A small image classifier, trained from scratch: patch size [4, 4], width 256.
Rows from block 3 of a small image classifier, named by matrix and row number. Rows with one number belong to one neuron. Each number is 200 + 20 x the weight over its row's rms, rounded and kept within 0 to 999. All counts start at 0. After the name is the row's rms in percent of the matrix's.
After each neuron's rows are labels from the 100 images, of 14976, where the neuron reaches its highest value: "peak at" is the part of the image that holds the peak; "colour at peak" is the nearest of a few named colours to the mean colour under the peak. Only what is clearly more common there than usual is listed. The data: crops of objects in photos (Visual Genome).
# fc1: MLP up (model.blocks.3.mlp.fc1.weight, 1024x256), inputs 128-255
# fc2: MLP down (model.blocks.3.mlp.fc2.weight, 256x1024, transposed), outputs 128-255

fc1.69,102,199,194,223,211,210,228,189,216,226,212,193,198,194,176,202,263,191,241,172,233,221,213,170,172,210,205,193,180,191,186,208,164,219,200,221,183,217,197,218,176,197,181,205,180,223,211,207,182,196,195,228,201,185,226,201,199,196,196,209,195,188,157,195,217,189,226,187,200,180,175,182,219,220,218,177,215,200,205,207,209,237,178,221,238,181,190,216,235,214,184,190,222,194,202,207,188,188,203,211,197,232,179,172,200,218,190,191,194,178,193,221,197,205,198,261,195,204,188,174,232,193,190,206,197,206,178,164,179
fc2.69,081,204,228,196,185,181,198,176,225,226,215,204,174,176,193,205,179,225,203,207,241,182,207,217,250,172,174,181,215,205,234,196,212,204,190,174,218,203,174,235,208,166,185,189,206,209,186,208,247,210,196,188,227,204,175,205,188,191,201,198,214,173,201,219,215,243,187,159,223,196,204,216,174,230,219,208,184,199,196,203,213,221,201,210,212,194,177,214,199,194,196,199,168,203,191,213,209,205,201,177,221,154,226,251,203,208,232,213,224,206,210,224,209,214,192,210,200,196,228,200,244,167,163,194,223,163,222,218,209
peak at: top left; top centre
colour at peak: green

fc1.234,107,186,177,210,195,187,187,199,192,207,198,210,194,204,198,197,211,227,178,182,220,173,195,183,227,187,192,169,169,214,226,214,231,155,220,165,195,176,196,206,202,175,213,226,203,216,192,254,212,217,200,212,204,212,197,191,241,188,213,201,175,163,202,184,153,168,227,146,201,197,185,198,193,175,211,192,182,200,205,170,156,227,191,169,196,205,202,205,185,202,206,218,223,204,202,167,156,196,168,181,185,207,198,194,228,166,200,156,206,231,181,198,170,215,200,215,207,186,203,198,194,220,202,238,208,172,201,208,198
fc2.234,097,173,193,219,224,198,213,207,208,167,209,235,139,186,189,195,203,179,177,188,173,203,190,240,216,177,212,201,179,192,174,199,225,219,165,214,180,215,219,216,191,228,177,206,212,208,204,206,178,209,182,186,214,174,228,230,192,193,202,189,218,246,203,208,204,163,207,223,169,216,182,202,212,196,191,243,207,218,201,217,201,215,188,251,192,187,157,196,196,194,170,203,201,187,205,177,181,191,168,158,174,168,215,202,163,214,193,198,186,179,217,163,228,192,218,215,217,213,185,198,177,200,184,260,204,159,209,229,237
peak at: bottom left
colour at peak: black

fc1.646,098,202,202,184,200,180,213,176,210,238,203,204,172,183,213,221,230,204,219,240,205,172,207,192,174,179,191,216,172,199,204,199,239,215,195,222,181,193,183,201,221,187,254,202,214,189,195,188,240,182,207,234,173,186,175,194,212,166,196,210,205,227,212,196,186,195,205,201,211,200,222,175,224,182,188,180,187,219,203,181,202,174,209,188,220,187,209,188,175,162,202,198,201,214,198,199,189,167,182,189,170,179,245,180,195,228,143,196,192,165,195,214,193,188,231,191,181,196,189,212,193,194,167,185,191,201,207,203,249
fc2.646,116,206,158,227,212,235,166,195,223,172,179,176,178,184,234,189,204,190,184,202,202,215,195,224,216,184,189,208,198,196,231,194,216,207,194,197,189,195,195,186,187,213,187,156,189,219,220,158,178,208,203,195,199,193,205,219,196,224,196,185,180,196,214,189,219,196,177,201,209,186,210,221,209,215,169,231,226,220,223,213,177,204,192,192,186,240,190,155,231,209,222,216,155,215,163,156,167,202,234,197,172,201,187,166,173,226,219,181,199,216,206,225,173,221,184,178,243,223,179,178,201,215,203,229,213,169,235,218,181
peak at: bottom left
colour at peak: pink

fc1.354,096,166,226,206,182,181,181,193,167,204,216,187,206,174,197,211,190,206,203,209,187,240,197,182,183,216,211,224,213,202,169,197,166,203,183,244,164,205,209,201,162,220,184,218,215,172,212,208,159,169,223,175,225,196,198,197,223,175,177,196,211,182,207,203,183,177,186,200,201,208,200,206,218,183,169,189,213,176,225,214,184,244,176,204,177,177,197,206,221,201,195,199,191,213,216,200,205,210,185,221,243,204,177,169,202,210,184,232,187,164,169,181,246,195,208,212,211,227,206,199,188,221,219,200,231,178,180,223,200
fc2.354,095,204,220,189,169,191,185,199,209,237,252,233,205,210,183,182,221,187,204,203,186,195,180,231,233,185,178,188,205,193,187,195,190,176,170,171,213,188,210,202,213,207,201,198,197,177,248,205,239,184,163,202,182,233,223,203,217,178,204,197,243,190,186,212,210,196,205,210,233,219,187,171,255,163,241,210,209,219,181,194,199,258,203,212,201,217,188,240,185,231,206,197,196,194,214,201,224,192,211,180,180,213,218,228,218,150,213,185,204,187,217,183,216,199,190,224,192,185,202,185,180,176,216,188,205,189,199,202,185
peak at: bottom left
colour at peak: grey

fc1.294,097,201,190,205,213,197,168,206,175,205,205,199,191,212,200,209,209,206,190,198,210,172,197,186,181,183,232,208,245,223,168,193,201,172,202,192,197,220,189,186,221,203,198,167,241,214,206,189,202,185,224,223,241,202,220,167,200,194,207,211,166,179,184,223,212,201,265,180,197,230,180,207,219,162,214,237,184,170,160,182,234,185,214,205,154,208,208,204,211,170,199,192,194,190,204,185,203,172,200,178,185,219,209,190,199,208,190,178,194,217,209,164,211,172,186,195,188,246,218,227,221,164,242,233,174,166,208,189,196
fc2.294,085,202,194,190,189,192,187,222,205,206,205,187,192,243,202,202,208,216,176,205,203,153,228,209,229,204,197,203,200,189,220,217,270,186,212,171,197,202,194,197,230,241,176,226,168,192,207,178,176,199,241,174,201,190,191,219,203,189,154,194,225,205,184,214,205,221,180,205,195,183,201,166,199,189,203,169,212,203,209,200,201,228,179,218,193,204,228,173,218,175,180,176,199,222,208,208,231,235,208,174,219,142,215,176,207,199,194,207,208,214,208,180,182,231,168,187,201,202,188,201,238,183,252,208,234,191,186,188,258
peak at: bottom left; bottom right
colour at peak: white

fc1.675,098,194,165,199,227,212,206,187,206,213,188,209,200,216,185,180,191,217,207,225,187,220,182,190,208,196,180,181,212,187,225,194,187,220,206,174,176,241,197,157,233,177,218,204,189,222,177,190,196,209,215,189,254,208,175,200,205,191,213,192,168,205,189,174,224,231,229,206,193,175,209,185,210,195,200,210,190,211,198,203,186,189,183,156,215,197,154,221,203,186,231,200,203,185,230,210,212,170,205,234,220,224,226,191,171,168,209,237,207,249,186,231,202,205,219,178,192,197,181,201,180,193,224,196,174,189,192,201,211
fc2.675,103,200,228,207,217,194,193,175,170,157,213,171,188,172,203,221,202,222,227,172,184,161,191,197,175,225,202,195,181,174,188,184,227,218,194,232,223,201,207,221,237,202,170,185,201,241,176,170,181,201,169,191,209,194,197,195,195,220,232,218,213,157,196,220,202,210,185,208,221,215,197,186,208,198,188,208,218,185,198,211,189,201,212,195,221,189,221,214,214,195,184,193,169,186,198,188,222,212,218,203,201,193,177,157,228,188,210,178,208,173,226,210,182,224,168,224,184,227,222,207,211,205,208,205,219,194,185,201,202
peak at: bottom right
colour at peak: brown

fc1.311,098,194,201,228,201,179,194,195,232,226,222,184,220,206,209,161,197,190,173,184,208,191,214,201,200,228,185,208,213,196,198,169,219,210,211,181,198,247,187,164,209,181,184,181,182,221,211,217,194,195,225,240,206,204,186,192,224,241,197,205,231,186,185,248,183,187,176,145,165,192,218,187,210,200,183,172,221,193,208,232,205,176,185,207,209,192,170,215,220,190,207,160,199,215,207,175,174,219,210,220,172,223,232,213,192,193,195,194,196,205,242,170,206,156,198,199,194,203,209,215,198,191,234,209,186,198,208,177,211
fc2.311,108,133,179,201,189,198,169,194,195,185,194,188,183,160,218,183,182,226,232,197,198,216,205,207,181,207,202,231,203,187,201,244,178,201,213,208,239,186,179,189,220,180,191,144,210,213,209,180,206,196,194,207,182,204,215,228,179,220,193,168,202,210,218,176,202,198,155,193,179,186,177,224,223,195,206,202,161,205,177,197,173,206,205,204,214,226,205,204,225,211,218,201,203,197,200,190,192,225,186,238,232,183,213,202,193,212,223,204,160,178,181,170,209,180,183,225,204,170,167,173,206,209,215,183,232,210,178,217,204
peak at: bottom right; bottom centre
colour at peak: grey

fc1.236,100,173,200,209,224,196,228,212,179,183,194,182,200,184,185,167,184,227,198,162,205,192,181,208,191,193,195,173,196,257,205,227,242,177,168,198,177,152,194,176,217,228,194,215,204,184,173,185,212,201,203,193,182,212,223,219,238,221,187,192,202,205,192,155,202,178,214,189,222,166,202,213,209,179,219,200,183,174,210,178,186,193,180,243,196,182,212,189,209,129,168,202,173,188,145,178,232,224,201,206,188,197,161,195,216,238,188,195,209,182,205,195,215,226,197,177,222,220,166,184,216,230,226,183,201,217,212,191,207
fc2.236,107,201,189,260,190,211,269,228,180,225,186,197,201,183,198,201,207,165,190,148,233,176,226,197,227,211,193,228,197,220,178,199,194,183,164,193,192,184,201,201,195,193,195,190,186,189,198,215,214,205,195,198,201,204,215,199,197,202,177,211,166,234,209,195,234,187,183,222,183,221,211,208,205,167,204,189,207,151,234,238,216,226,195,203,175,227,220,186,212,211,204,200,224,200,231,192,207,182,190,209,169,179,199,200,178,180,216,193,205,181,190,167,191,202,213,227,187,207,213,190,202,156,216,171,171,172,207,188,180
peak at: bottom right
colour at peak: white

fc1.622,102,173,207,190,248,198,233,201,222,208,238,193,191,215,208,207,173,195,190,209,184,197,212,231,219,216,218,176,196,245,221,177,183,186,195,209,217,195,200,181,217,196,170,190,228,193,243,198,208,225,206,174,204,186,202,229,195,193,216,208,161,177,208,177,185,211,189,212,187,178,189,211,179,222,227,184,190,215,195,217,211,204,212,205,215,170,212,197,169,191,226,258,202,238,194,189,200,204,206,166,215,231,194,227,201,176,194,209,219,198,187,219,177,185,196,241,201,204,200,171,188,214,200,209,203,204,197,229,208
fc2.622,097,176,189,209,204,175,194,186,188,197,195,186,199,192,193,204,225,202,234,202,187,206,197,184,226,189,194,192,155,194,196,196,194,199,222,204,249,193,168,205,145,198,200,191,199,167,194,187,232,174,183,197,197,185,191,196,199,174,199,192,251,226,158,190,205,151,211,203,221,175,204,175,219,186,198,209,230,208,224,226,183,184,179,224,189,180,234,216,207,204,184,168,198,223,226,199,207,206,208,213,175,189,183,202,178,181,206,203,194,206,220,217,209,196,215,203,217,203,204,218,212,166,219,192,211,179,195,183,229
peak at: top left
colour at peak: grey; pink

fc1.29,099,213,252,184,204,177,190,208,237,213,198,180,196,237,198,177,229,206,216,200,189,197,189,221,202,161,201,197,196,218,174,155,228,201,163,208,182,219,189,190,191,213,206,209,208,190,228,187,188,183,186,218,176,228,190,192,175,199,235,190,210,186,194,224,195,191,204,171,252,206,187,183,214,197,204,233,172,173,219,202,189,182,210,211,215,206,218,214,185,185,211,151,240,206,212,180,199,228,213,226,180,188,200,194,195,238,206,201,189,172,214,190,203,192,195,250,167,177,235,224,222,190,199,177,170,197,183,172,231
fc2.29,074,181,232,195,173,186,195,189,202,174,184,170,160,222,208,182,248,260,182,205,181,188,238,210,190,178,195,189,171,220,195,246,185,199,209,232,192,202,201,190,209,222,183,191,176,194,226,211,215,204,188,174,173,182,214,214,175,204,212,185,189,203,203,200,232,200,221,198,204,207,207,196,191,221,194,193,199,216,205,184,217,180,176,221,227,193,234,206,193,182,230,224,178,177,208,193,244,185,215,200,180,218,197,237,226,180,214,167,183,181,196,226,194,232,187,163,191,201,193,209,209,216,232,195,218,181,197,178,194
peak at: bottom right
colour at peak: black

fc1.245,098,196,199,224,188,181,213,235,140,185,206,182,196,156,166,195,198,175,184,196,193,190,204,235,198,191,199,213,186,190,170,186,231,188,215,230,190,183,211,200,210,178,221,214,214,223,214,202,178,189,199,181,208,216,211,202,205,194,191,191,198,205,186,178,216,206,206,210,191,224,206,226,143,199,224,176,208,223,193,151,218,211,197,172,166,204,227,243,208,236,205,213,220,188,194,238,249,229,180,194,167,182,174,189,227,217,186,170,182,219,187,200,239,161,228,186,207,203,173,193,200,219,180,209,212,158,195,221,215
fc2.245,106,206,217,226,214,188,210,180,167,206,237,197,212,151,187,196,216,215,179,221,195,186,207,149,181,218,199,177,155,198,197,203,191,165,213,215,222,226,229,217,181,222,208,197,181,190,187,186,186,186,197,176,213,209,183,219,208,185,233,188,179,175,182,238,203,185,180,189,165,216,206,224,222,180,185,183,194,175,184,241,185,171,192,189,238,215,220,246,187,215,193,237,219,194,198,180,224,210,201,194,253,220,173,209,188,194,184,198,192,193,200,239,192,218,177,209,194,223,195,228,192,184,199,187,209,178,201,203,208
peak at: bottom right; bottom left
colour at peak: grey; pink