Weights of a small image classifier: patch size [4, 4].
Rows from block 3 of a small image classifier, named by matrix and row number. Rows with one number belong to one neuron. Each number is 128 + 32 x the weight over its row's rms, rounded and kept within 0 to 255. All counts start at 0. Numbers have three digits each.
After each neuron's rows are labels from the 100 images, of 14976, where the neuron reaches its highest value: "colour at peak" is the nearest of a few named colours to the mean colour under the peak. Only what is clearly more common there than usual is listed. The data: crops of objects in photos (Visual Genome). In brackets: how many of the 100.
# fc1: MLP up (model.blocks.3.mlp.fc1.weight, 1024x256), inputs 128-255
# fc2: MLP down (model.blocks.3.mlp.fc2.weight, 256x1024, transposed), outputs 128-255

fc1.194:130092160106150075108130083120121130143138163120150176105109158133140196104138138178105162101110108120149152169175142119150141165109125181144116120198131141155151125131107153119183118142094123138131114139240104115129080147113106129146126113179107089127092144122162097173074103103120155095100134139225126052106158091126168111191179056120161157127087104107073116107139137093138090079087
fc2.194:119098150162175097107116147172194141085115140115111127132060164130190142146086098114158091156142109105147150081133169117114113129152139105116126109094149063144151119108132089154151184125124150147094163186140136116138124177129155159116128099119140234141130119147129145091140166128124139122079087131117178132129127079152145178132137151118052105120102090149106128127171104122119098103106
colour at peak: cyan (30)

fc1.182:184084181150155117177146155083090130149134155139106080162099159156129114094168165124163130117138113151154144093132161102066116168109114090094117129155127113164121138156146201091160128124108133139074159139079160099135102131177150055124122108124078115149128110117132141150146157142134139140113146112158107192090133110110061111136146135083088101119126130083102097111124167140153171212197
fc2.182:155144153141150118133086132128142056096112098142176149177127110124185146150172079096089065061150125126098148127125144120117120106130131121158114182143133165132136137086021173132145114103114147176131136147052148140106111171088149148124138079138144169143143145084154096176137109057128157180135140119073127116138121121123205122107101126130146081096129137148143062073124132196162236099092
colour at peak: brown (60)

fc1.345:111102191074166096085072127171125055129070160101141121080130145096155087120170116089127171143173169153157136169067110201120140128143087118107097150122117119158088156058061100145145180175154140128108094165104131144110084124111122124183151103099136095155129148141137139094130127135093123126147187111144093086126142079102149170147105126148097145174157140126092172171174119155140125130110
fc2.345:117108130124166081146111173184126099193151132159118113154120122099154096139095158110130160158123154081142177121110132133080133150224164171139094097130155129090138143163143118148085085160142176108109160080144125091093126065148077124084160152150158152176114077087123125139136141095134163122110098207138163094125082127193072160103178119168217134105115127115101098158155165097146160092119
colour at peak: brown (66)

fc1.428:189083208116088104144081117109147131148132105152114132177106073157152138075153128122099083114080115134144158106177133163157162164080122122091055178109096105129136109139142090168135192116176083080085118112156106135168124158102044135163103101080109138064112121093145130126150134131042171142074126125152142116117134122091114106161179120176178153076073135115173150136154123153114121118083
fc2.428:119129120133157178101142127097164123163143193122080093137116132169108146157096204125142156189125138150106148172065113165126122126087142069098087151148177120158163107168087101129079172131148165158136168128142102122130116075194152113084168044151108122112085147057068135127155056105151133116157167082148111071148128154129093133102172149080137092149109129159136090125136137131135189125120
colour at peak: white (54); pink (26)

fc1.584:066125127162108123156133091128156133128128115083128146097106127088143091083131112092119115143179193115089132148139124128142120157069162200119111129108130076218143154154145147101150119147079150161132104145122154105102111221125130059148160132101073143123140146113176115084125133117129139180080186108141133145099103116117121093157118143067153077151182166152130177148128110108157176164133
fc2.584:162151154108096098247149127095107128152145135126127129122098125107097186118140147104149153073129180119125066079087139093073104102144134098136133135080129119077113137115103090111111163088150138097079148122058096189207149096157134151128138112116131169134125161103091097174169195108103116116110206157155178129067172149150082147103161099097115148092099083135091107168132180163140140151154
colour at peak: brown (69)

fc1.175:104188088150138116095135189148150054153156140145101172131101174195062134155159080109085098081160157160135164167132167096136138087106179161121107126139124102106174157155120140131143141182051129081130176140102187067095101156057106182124140090135118139114073130110112150091177101107165074150155139139123071154087120153142184135136126144121080044152155142186106089109141112068096130069159
fc2.175:123081151162119125141095099127120087149152132086173094082134232106129181112093104112115080201113102148134133168073127167151118192135170130146107131152104161096171138129123126072129157121077088189175134144120132124168144126138091141127136118132167152162128151142095109110136119170100099169134110082126073104165152073070112144097110157171135146151134154098143145109123152131076099180075
colour at peak: cyan (26)

fc1.556:124126133209146117116149084143119089095135077137113124122117046071120109113158085146141102086107122147193103122136088071165203140144130123135128135155083067109114126139121121040152104180055099120130186150162127172115144137088110126136162106091117138146165117071095125080155125140128180112070084129139121125153103156127094094163142078145108181100136132141102149161111126154147158128149
fc2.556:105112054045135120134067147120111114094098160123133113122094107141134156137125133126138090142188062151046148119085082137097092103127083111147103101132171154088110117209107151139094131158103123135124100107155149136113171101172209116129062104137197161136139151167102089132185183104137156136136193183147157117150139125120140151148112107125152142142167126103128120077127103121050165146076
colour at peak: white (27)

fc1.185:191114084117154111160168195153111078136096078124153109101108134158150114079124092130056148148183148073117073177140132195096156110124150115102170106155145122169126099132154158174179147083190123143141147122153132105103152100123113142128123140122068125115117101095079165111122171161128143116065170098172091147086094160091190104111115158145122146129113130140131212173117182161083136114115
fc2.185:156112155145154026161102174143100112125170156144159081093113098103141110123146180126138139112106127136157162161136168168150134131143130124079091103135124144076147124107094145080112125061059178079121162167088114153124184210117114121146141089109130105110182151106103130143093142112080130142139166087169134097129066103131150029128103145150133141079173144123160132112180143127090113128108
colour at peak: cyan (37); blue (29)

fc1.15:111143141133160165104112146099095152130161084095126174065088135142165145167149105113075113110095095122091120075160145121161120088123187145183140102184151134131106129078138075140128165107114141075169105111120147149163121124077187185101148160151183101153091175198140184127104126099163117097120141095182138147134179150120114132154138136106132082089135183121113150071068102142114167173143
fc2.15:083122138119066117109145133128151130141126184142139099146132108159103135165112140092144135127157128117190104135189087167090162231127098139125116129093168102109153121114157122097111136188154168113112135142109129145060141154195161079086107115093113177105100097148139110169204078154136133083177111043122106154156163120090124141095122114167110152155123175096118091209160131152202130130153
colour at peak: grey (66)

fc1.50:119133186143123079104099162114123167203182118136131109124122170084126120124070132134073107111115101165149112110146110207173124083140107103103076116173124114115040075186115109127110105102109186115143170144119100096146163152105110149140130137165171136118109130148131108139145125148123108104023146166103086134094137170132154179136140145125171110185155081147135125129128148112143225137000
fc2.50:191139075149150137133171137140131117070110136109162125135122183122067123179153085104129091134068095097119115097133123156128087166134164025152085145128057210133106120124071159095180149105092091105118107135081096088155173069193178150114134106080096099153087147103125114153126112157119203115129113063139126106115089135160139124091112188140155127122124143113132196116137173113068170096114
colour at peak: cyan (27)

fc1.709:144200122117117124133103181118139127167162112058115089122068096128086102100118145141143143078206164176122123162060140145144152110142160048204073231138097150161180099129165179164164137130097102097134118156105101077134135131098147188198126152115110154094154119162125156114124146088109072128127126194120083140153096130126120144084117095110080153132122106134139183112110125156108178140126
fc2.709:144071119148157170144134145126162089097175116097146166102094126164073138089079146114060168108135154131162124088112163100095074150182155168130167101112138133097159141136155124069148111153106106182175057098119055129098183121163075132131137127137076160120073111105139160150162170120122113087097177161129108153129145115144122219157177117142081126065105174126106164166156150118118151118164
colour at peak: white (52)

fc1.553:114144104138132120162135134075128143116171153235178149149143186127126075090080120139118086117098132079063044165141146155145136146122161140114109057155080097141162126091137158180107146132116130104137117167144192058135118115150177095114119158148133133089121077137044124138088090161085133150146164100144172125122155118076142167121095069123160119131148141110167163133118167069146113154145
fc2.553:150176154151144132117056128167137097163180093156084150097123109158056134118117170141114112116164114118085147086120167163154094060127112169115107169135116128104141140070084169108061134096141081132150135151112106097081128097072096143091066117164108065139154149089186191133089121140105183129150084116134085103121205165108178162199126099173128090143178116165073127138123121119176146133099
colour at peak: red (84)

fc1.382:196085117142114157088129131150065117151140094211126173169112140118120093115140154132104141116160150119078138144119067154153123083116112149086081115131168107150144101117173089132153182181105156129120108145094143139070145161110109106127133138157110113130132091077125103112112093121117153133181173119109193178146154100158109169120147096116122136107168172155073112067145139087134123173085
fc2.382:123055105089088109185069179180139131102169150119125114113110110157133180116110113047146104169125167108139126093022081140101115136134155138111099120154067108136124122064118175178097157105150097146162129144140111115128147105128153145086109141131098137106140154156121113066131172113131149193108135148144153120119145149086032108108138086117100090169203101123106114179178138148118095160128
colour at peak: red (38); pink (26)

fc1.109:175104113102119125093148154200134148204168144113190088149185113147105140107128160124092096108150103138198162164161053099135208161183065133106136179078106104155108139172090109158146145114144121097126105108164180129114130060128109132126168119145153110182136195135083151145137119149115098133150169105100079138098115156143180108107100143085152089060121086133092179145144096157116146094087
fc2.109:081100093163145138150092078137099137166153198112094084080103205086139145174094137143141120106116116135116183203117123139126151082075134113107133162080117103096140084061074145107175112135121105137128143174130110089107147102136143118205139166121126128105140145121076137143135127194115086137098125144121111146136069109063158138165136124200186097117118133141104173127163170082093148147077
colour at peak: cyan (53)

fc1.415:176128103133108139185147083172112102095107128157147144132128165121174126206098076184156107169094118096108129180149169149081088128147089126108158145158167075198194130120081124150055089167176124122157082139113148085122137131152084117105157123146164140064156158109141083125110111136146058116077169141099137155156164168148148091149109173116125119108141159126129127149121170125135099128102
fc2.415:066186109112228120076116105098166137101086157150131038126144118133136119130142120136126143146095129147124099143088103145129128153105156131094096150153062124126146098090131130087162191158104036152161107201139174172138130143108140185167115158149124158103118133105180060104141111058121129157111102149137106147129127170131114122119145161073161102079192180168095160106121123098129117100176
colour at peak: orange (36)

fc1.693:111134104110122087162122124126109144129216144148104140105167124085204141165198181186086116138094084154138138111125146127140069123171129124083076120109095088155102123143098178094174136161148107105122109165081142150144078156098128128139146151149140132145076150152120045143136100156065104102140073063117176148129180127087071176173115195151104087159097166104151081110092171149149105169094
fc2.693:165064126179104153103131147144129101144155103144141048207120084067110125110114118126113085100139128100103139082141137131093166119079114187153179095141096134149142197114133059162121125151101134153119097132143140064084171144090170129122097112117139151122095157182100156159078106116155099116064103107105114090087174147172145146107153132100201145152086108102102144043168073127109209095148
colour at peak: grey (68)

fc1.202:128099150087182135078142133085094129146175086184065035111084144126115156144176124110116129147137134128115120140122146049090106127156141123159108137170129148133049129142075131110141127145122181143137082121081161145140121156129116090158140171087111123159152121061116091099129130092158132156142139112131114141152145137082114146145112154145090130082113161118065111171067096129141154181129
fc2.202:172163140139196116106136160143138087148173111148106145103130100143094149141054160107122169136132078199134107088092113102129134144052093142080181136173058108166157121133123143159151128122124093126075138122167152135108130137108186111129090134138132151159131113099112112105133142126208155114079204085154145171110141071149107123110083120134114056136090106129150150050147143158176100193145
colour at peak: white (34); pink (30)

fc1.58:099117137140105117116103074154199111182205156149158135159154039166122161120107158156123172147127128145175097148122129147131143117098126154117108128084126069070152098157119086090072134123151139159146108137119158134139128124081096145146128084179082079103060112085105067087119136119138166102116164106117112122121122146078058070156158132103171127115106179101137096123102124119160169135119
fc2.58:120138131147084130083186164155138089135102105176139191124091120145128111130144202192131142142149116127145209143110125106162153176109128147194126159112151072082166133108152175133124196116100129102104093085104172091130131106122182095108098144117117118100124167105077098195136148120125075129158136087130114140129136064077125174150169129078148137131112105138115150101144081103057096150110
colour at peak: white (53); pink (37)

fc1.192:129101108136096132178131130127166157098137161156138151152134104066123120137137147187147172111164121062103142139110136168126085130113106203137107077183188112142111132086153143137131150127153122110143158110108110124126123114109120116100122117135072180195097148206159055090126092144166151147142114109118177162101160153150174143119110108114160072119146218100145131167060136077111116131108
fc2.192:164087150142138175124108102087058099155091125082166168119178098170136168098125124079181117152085143160142126119122112137156118169155153098142112116044138122098150148137196195154103152080120136175185137171106157111133120080178132151094119098114117116146182168085116104058120112126063166125105123157162110077142104095140076087136095192139158075117083111098111148050201121159108127159100
colour at peak: orange (40)

fc1.334:097136093087078172161137122138159137123170151148135161115155072163134092107169144153075090154117114148154090159142174175137073076156206084090156100105100073153063094142152094088149168135132127137158095083140137110106138139119151116150166122184096079063101089102197127132183079091141100127137179073110109092166150140064091106105171162105116098084097083174134094123169117161139104147143
fc2.334:071101109135132128082114136079183139068131116096084123155115089101113143120158152071111086097133148097069167095072118176138142134069119145140085115105136130148149117132087134195087106149132123167114071110111130141119101177079149132110083131153133080151137100107167166163121136144114120072140089133114130153126175135157124133148076134159211171076130079174143116163162149095091123128175
colour at peak: cyan (32)

fc1.130:100123118083111130120108154160145169070147174047136140133115119113119152073146106185162115044159138059153123129122150116146144114144056117060105120136105049136118154199121201149145093144126138085126062055121110161153095093111143096138118142132121145126085125130053152158099093167135155171060172121144096121053094100111172191156153152126098153105161162102096142150136085184114138101067
fc2.130:122127114176134103105074116142082117143118105181116121134197143139075122169084135138146157114110122181136188078132126170145101125133082150119106109164145132089172088096136141144128132115113135100124164121139091149123122073155154073116064076115167114154089093098084109157144151063138128120051139106110112110114144144098118149125182131123168158167096099090166174129136080147113133130119
colour at peak: white (39)

fc1.226:153064142119100166144170156126174104158182141127114170064105150155113103141165119144136104156143137133076115122151124171100134088136144163131138136109122125165172137114115146194167095154071138111097179123149100106155093171161081054087067113104174161053112128179157102152148134125162076157072156113071067095088098136135116145113174149111129133117137131125141108158184182089059113146185
fc2.226:097163116168129079115111201201076194142151134109159104100131112076186141047140130138091180030116115124084169134156138129118124163183081180080122152188088100110176138102141105136161155106121148159151155186097155144119152066142083143132089178152173118097129132073137073116119134122151160134096141117150103106113103129151126100118121109121165134112142112153132203102164159105132094099156
colour at peak: orange (27); pink (27)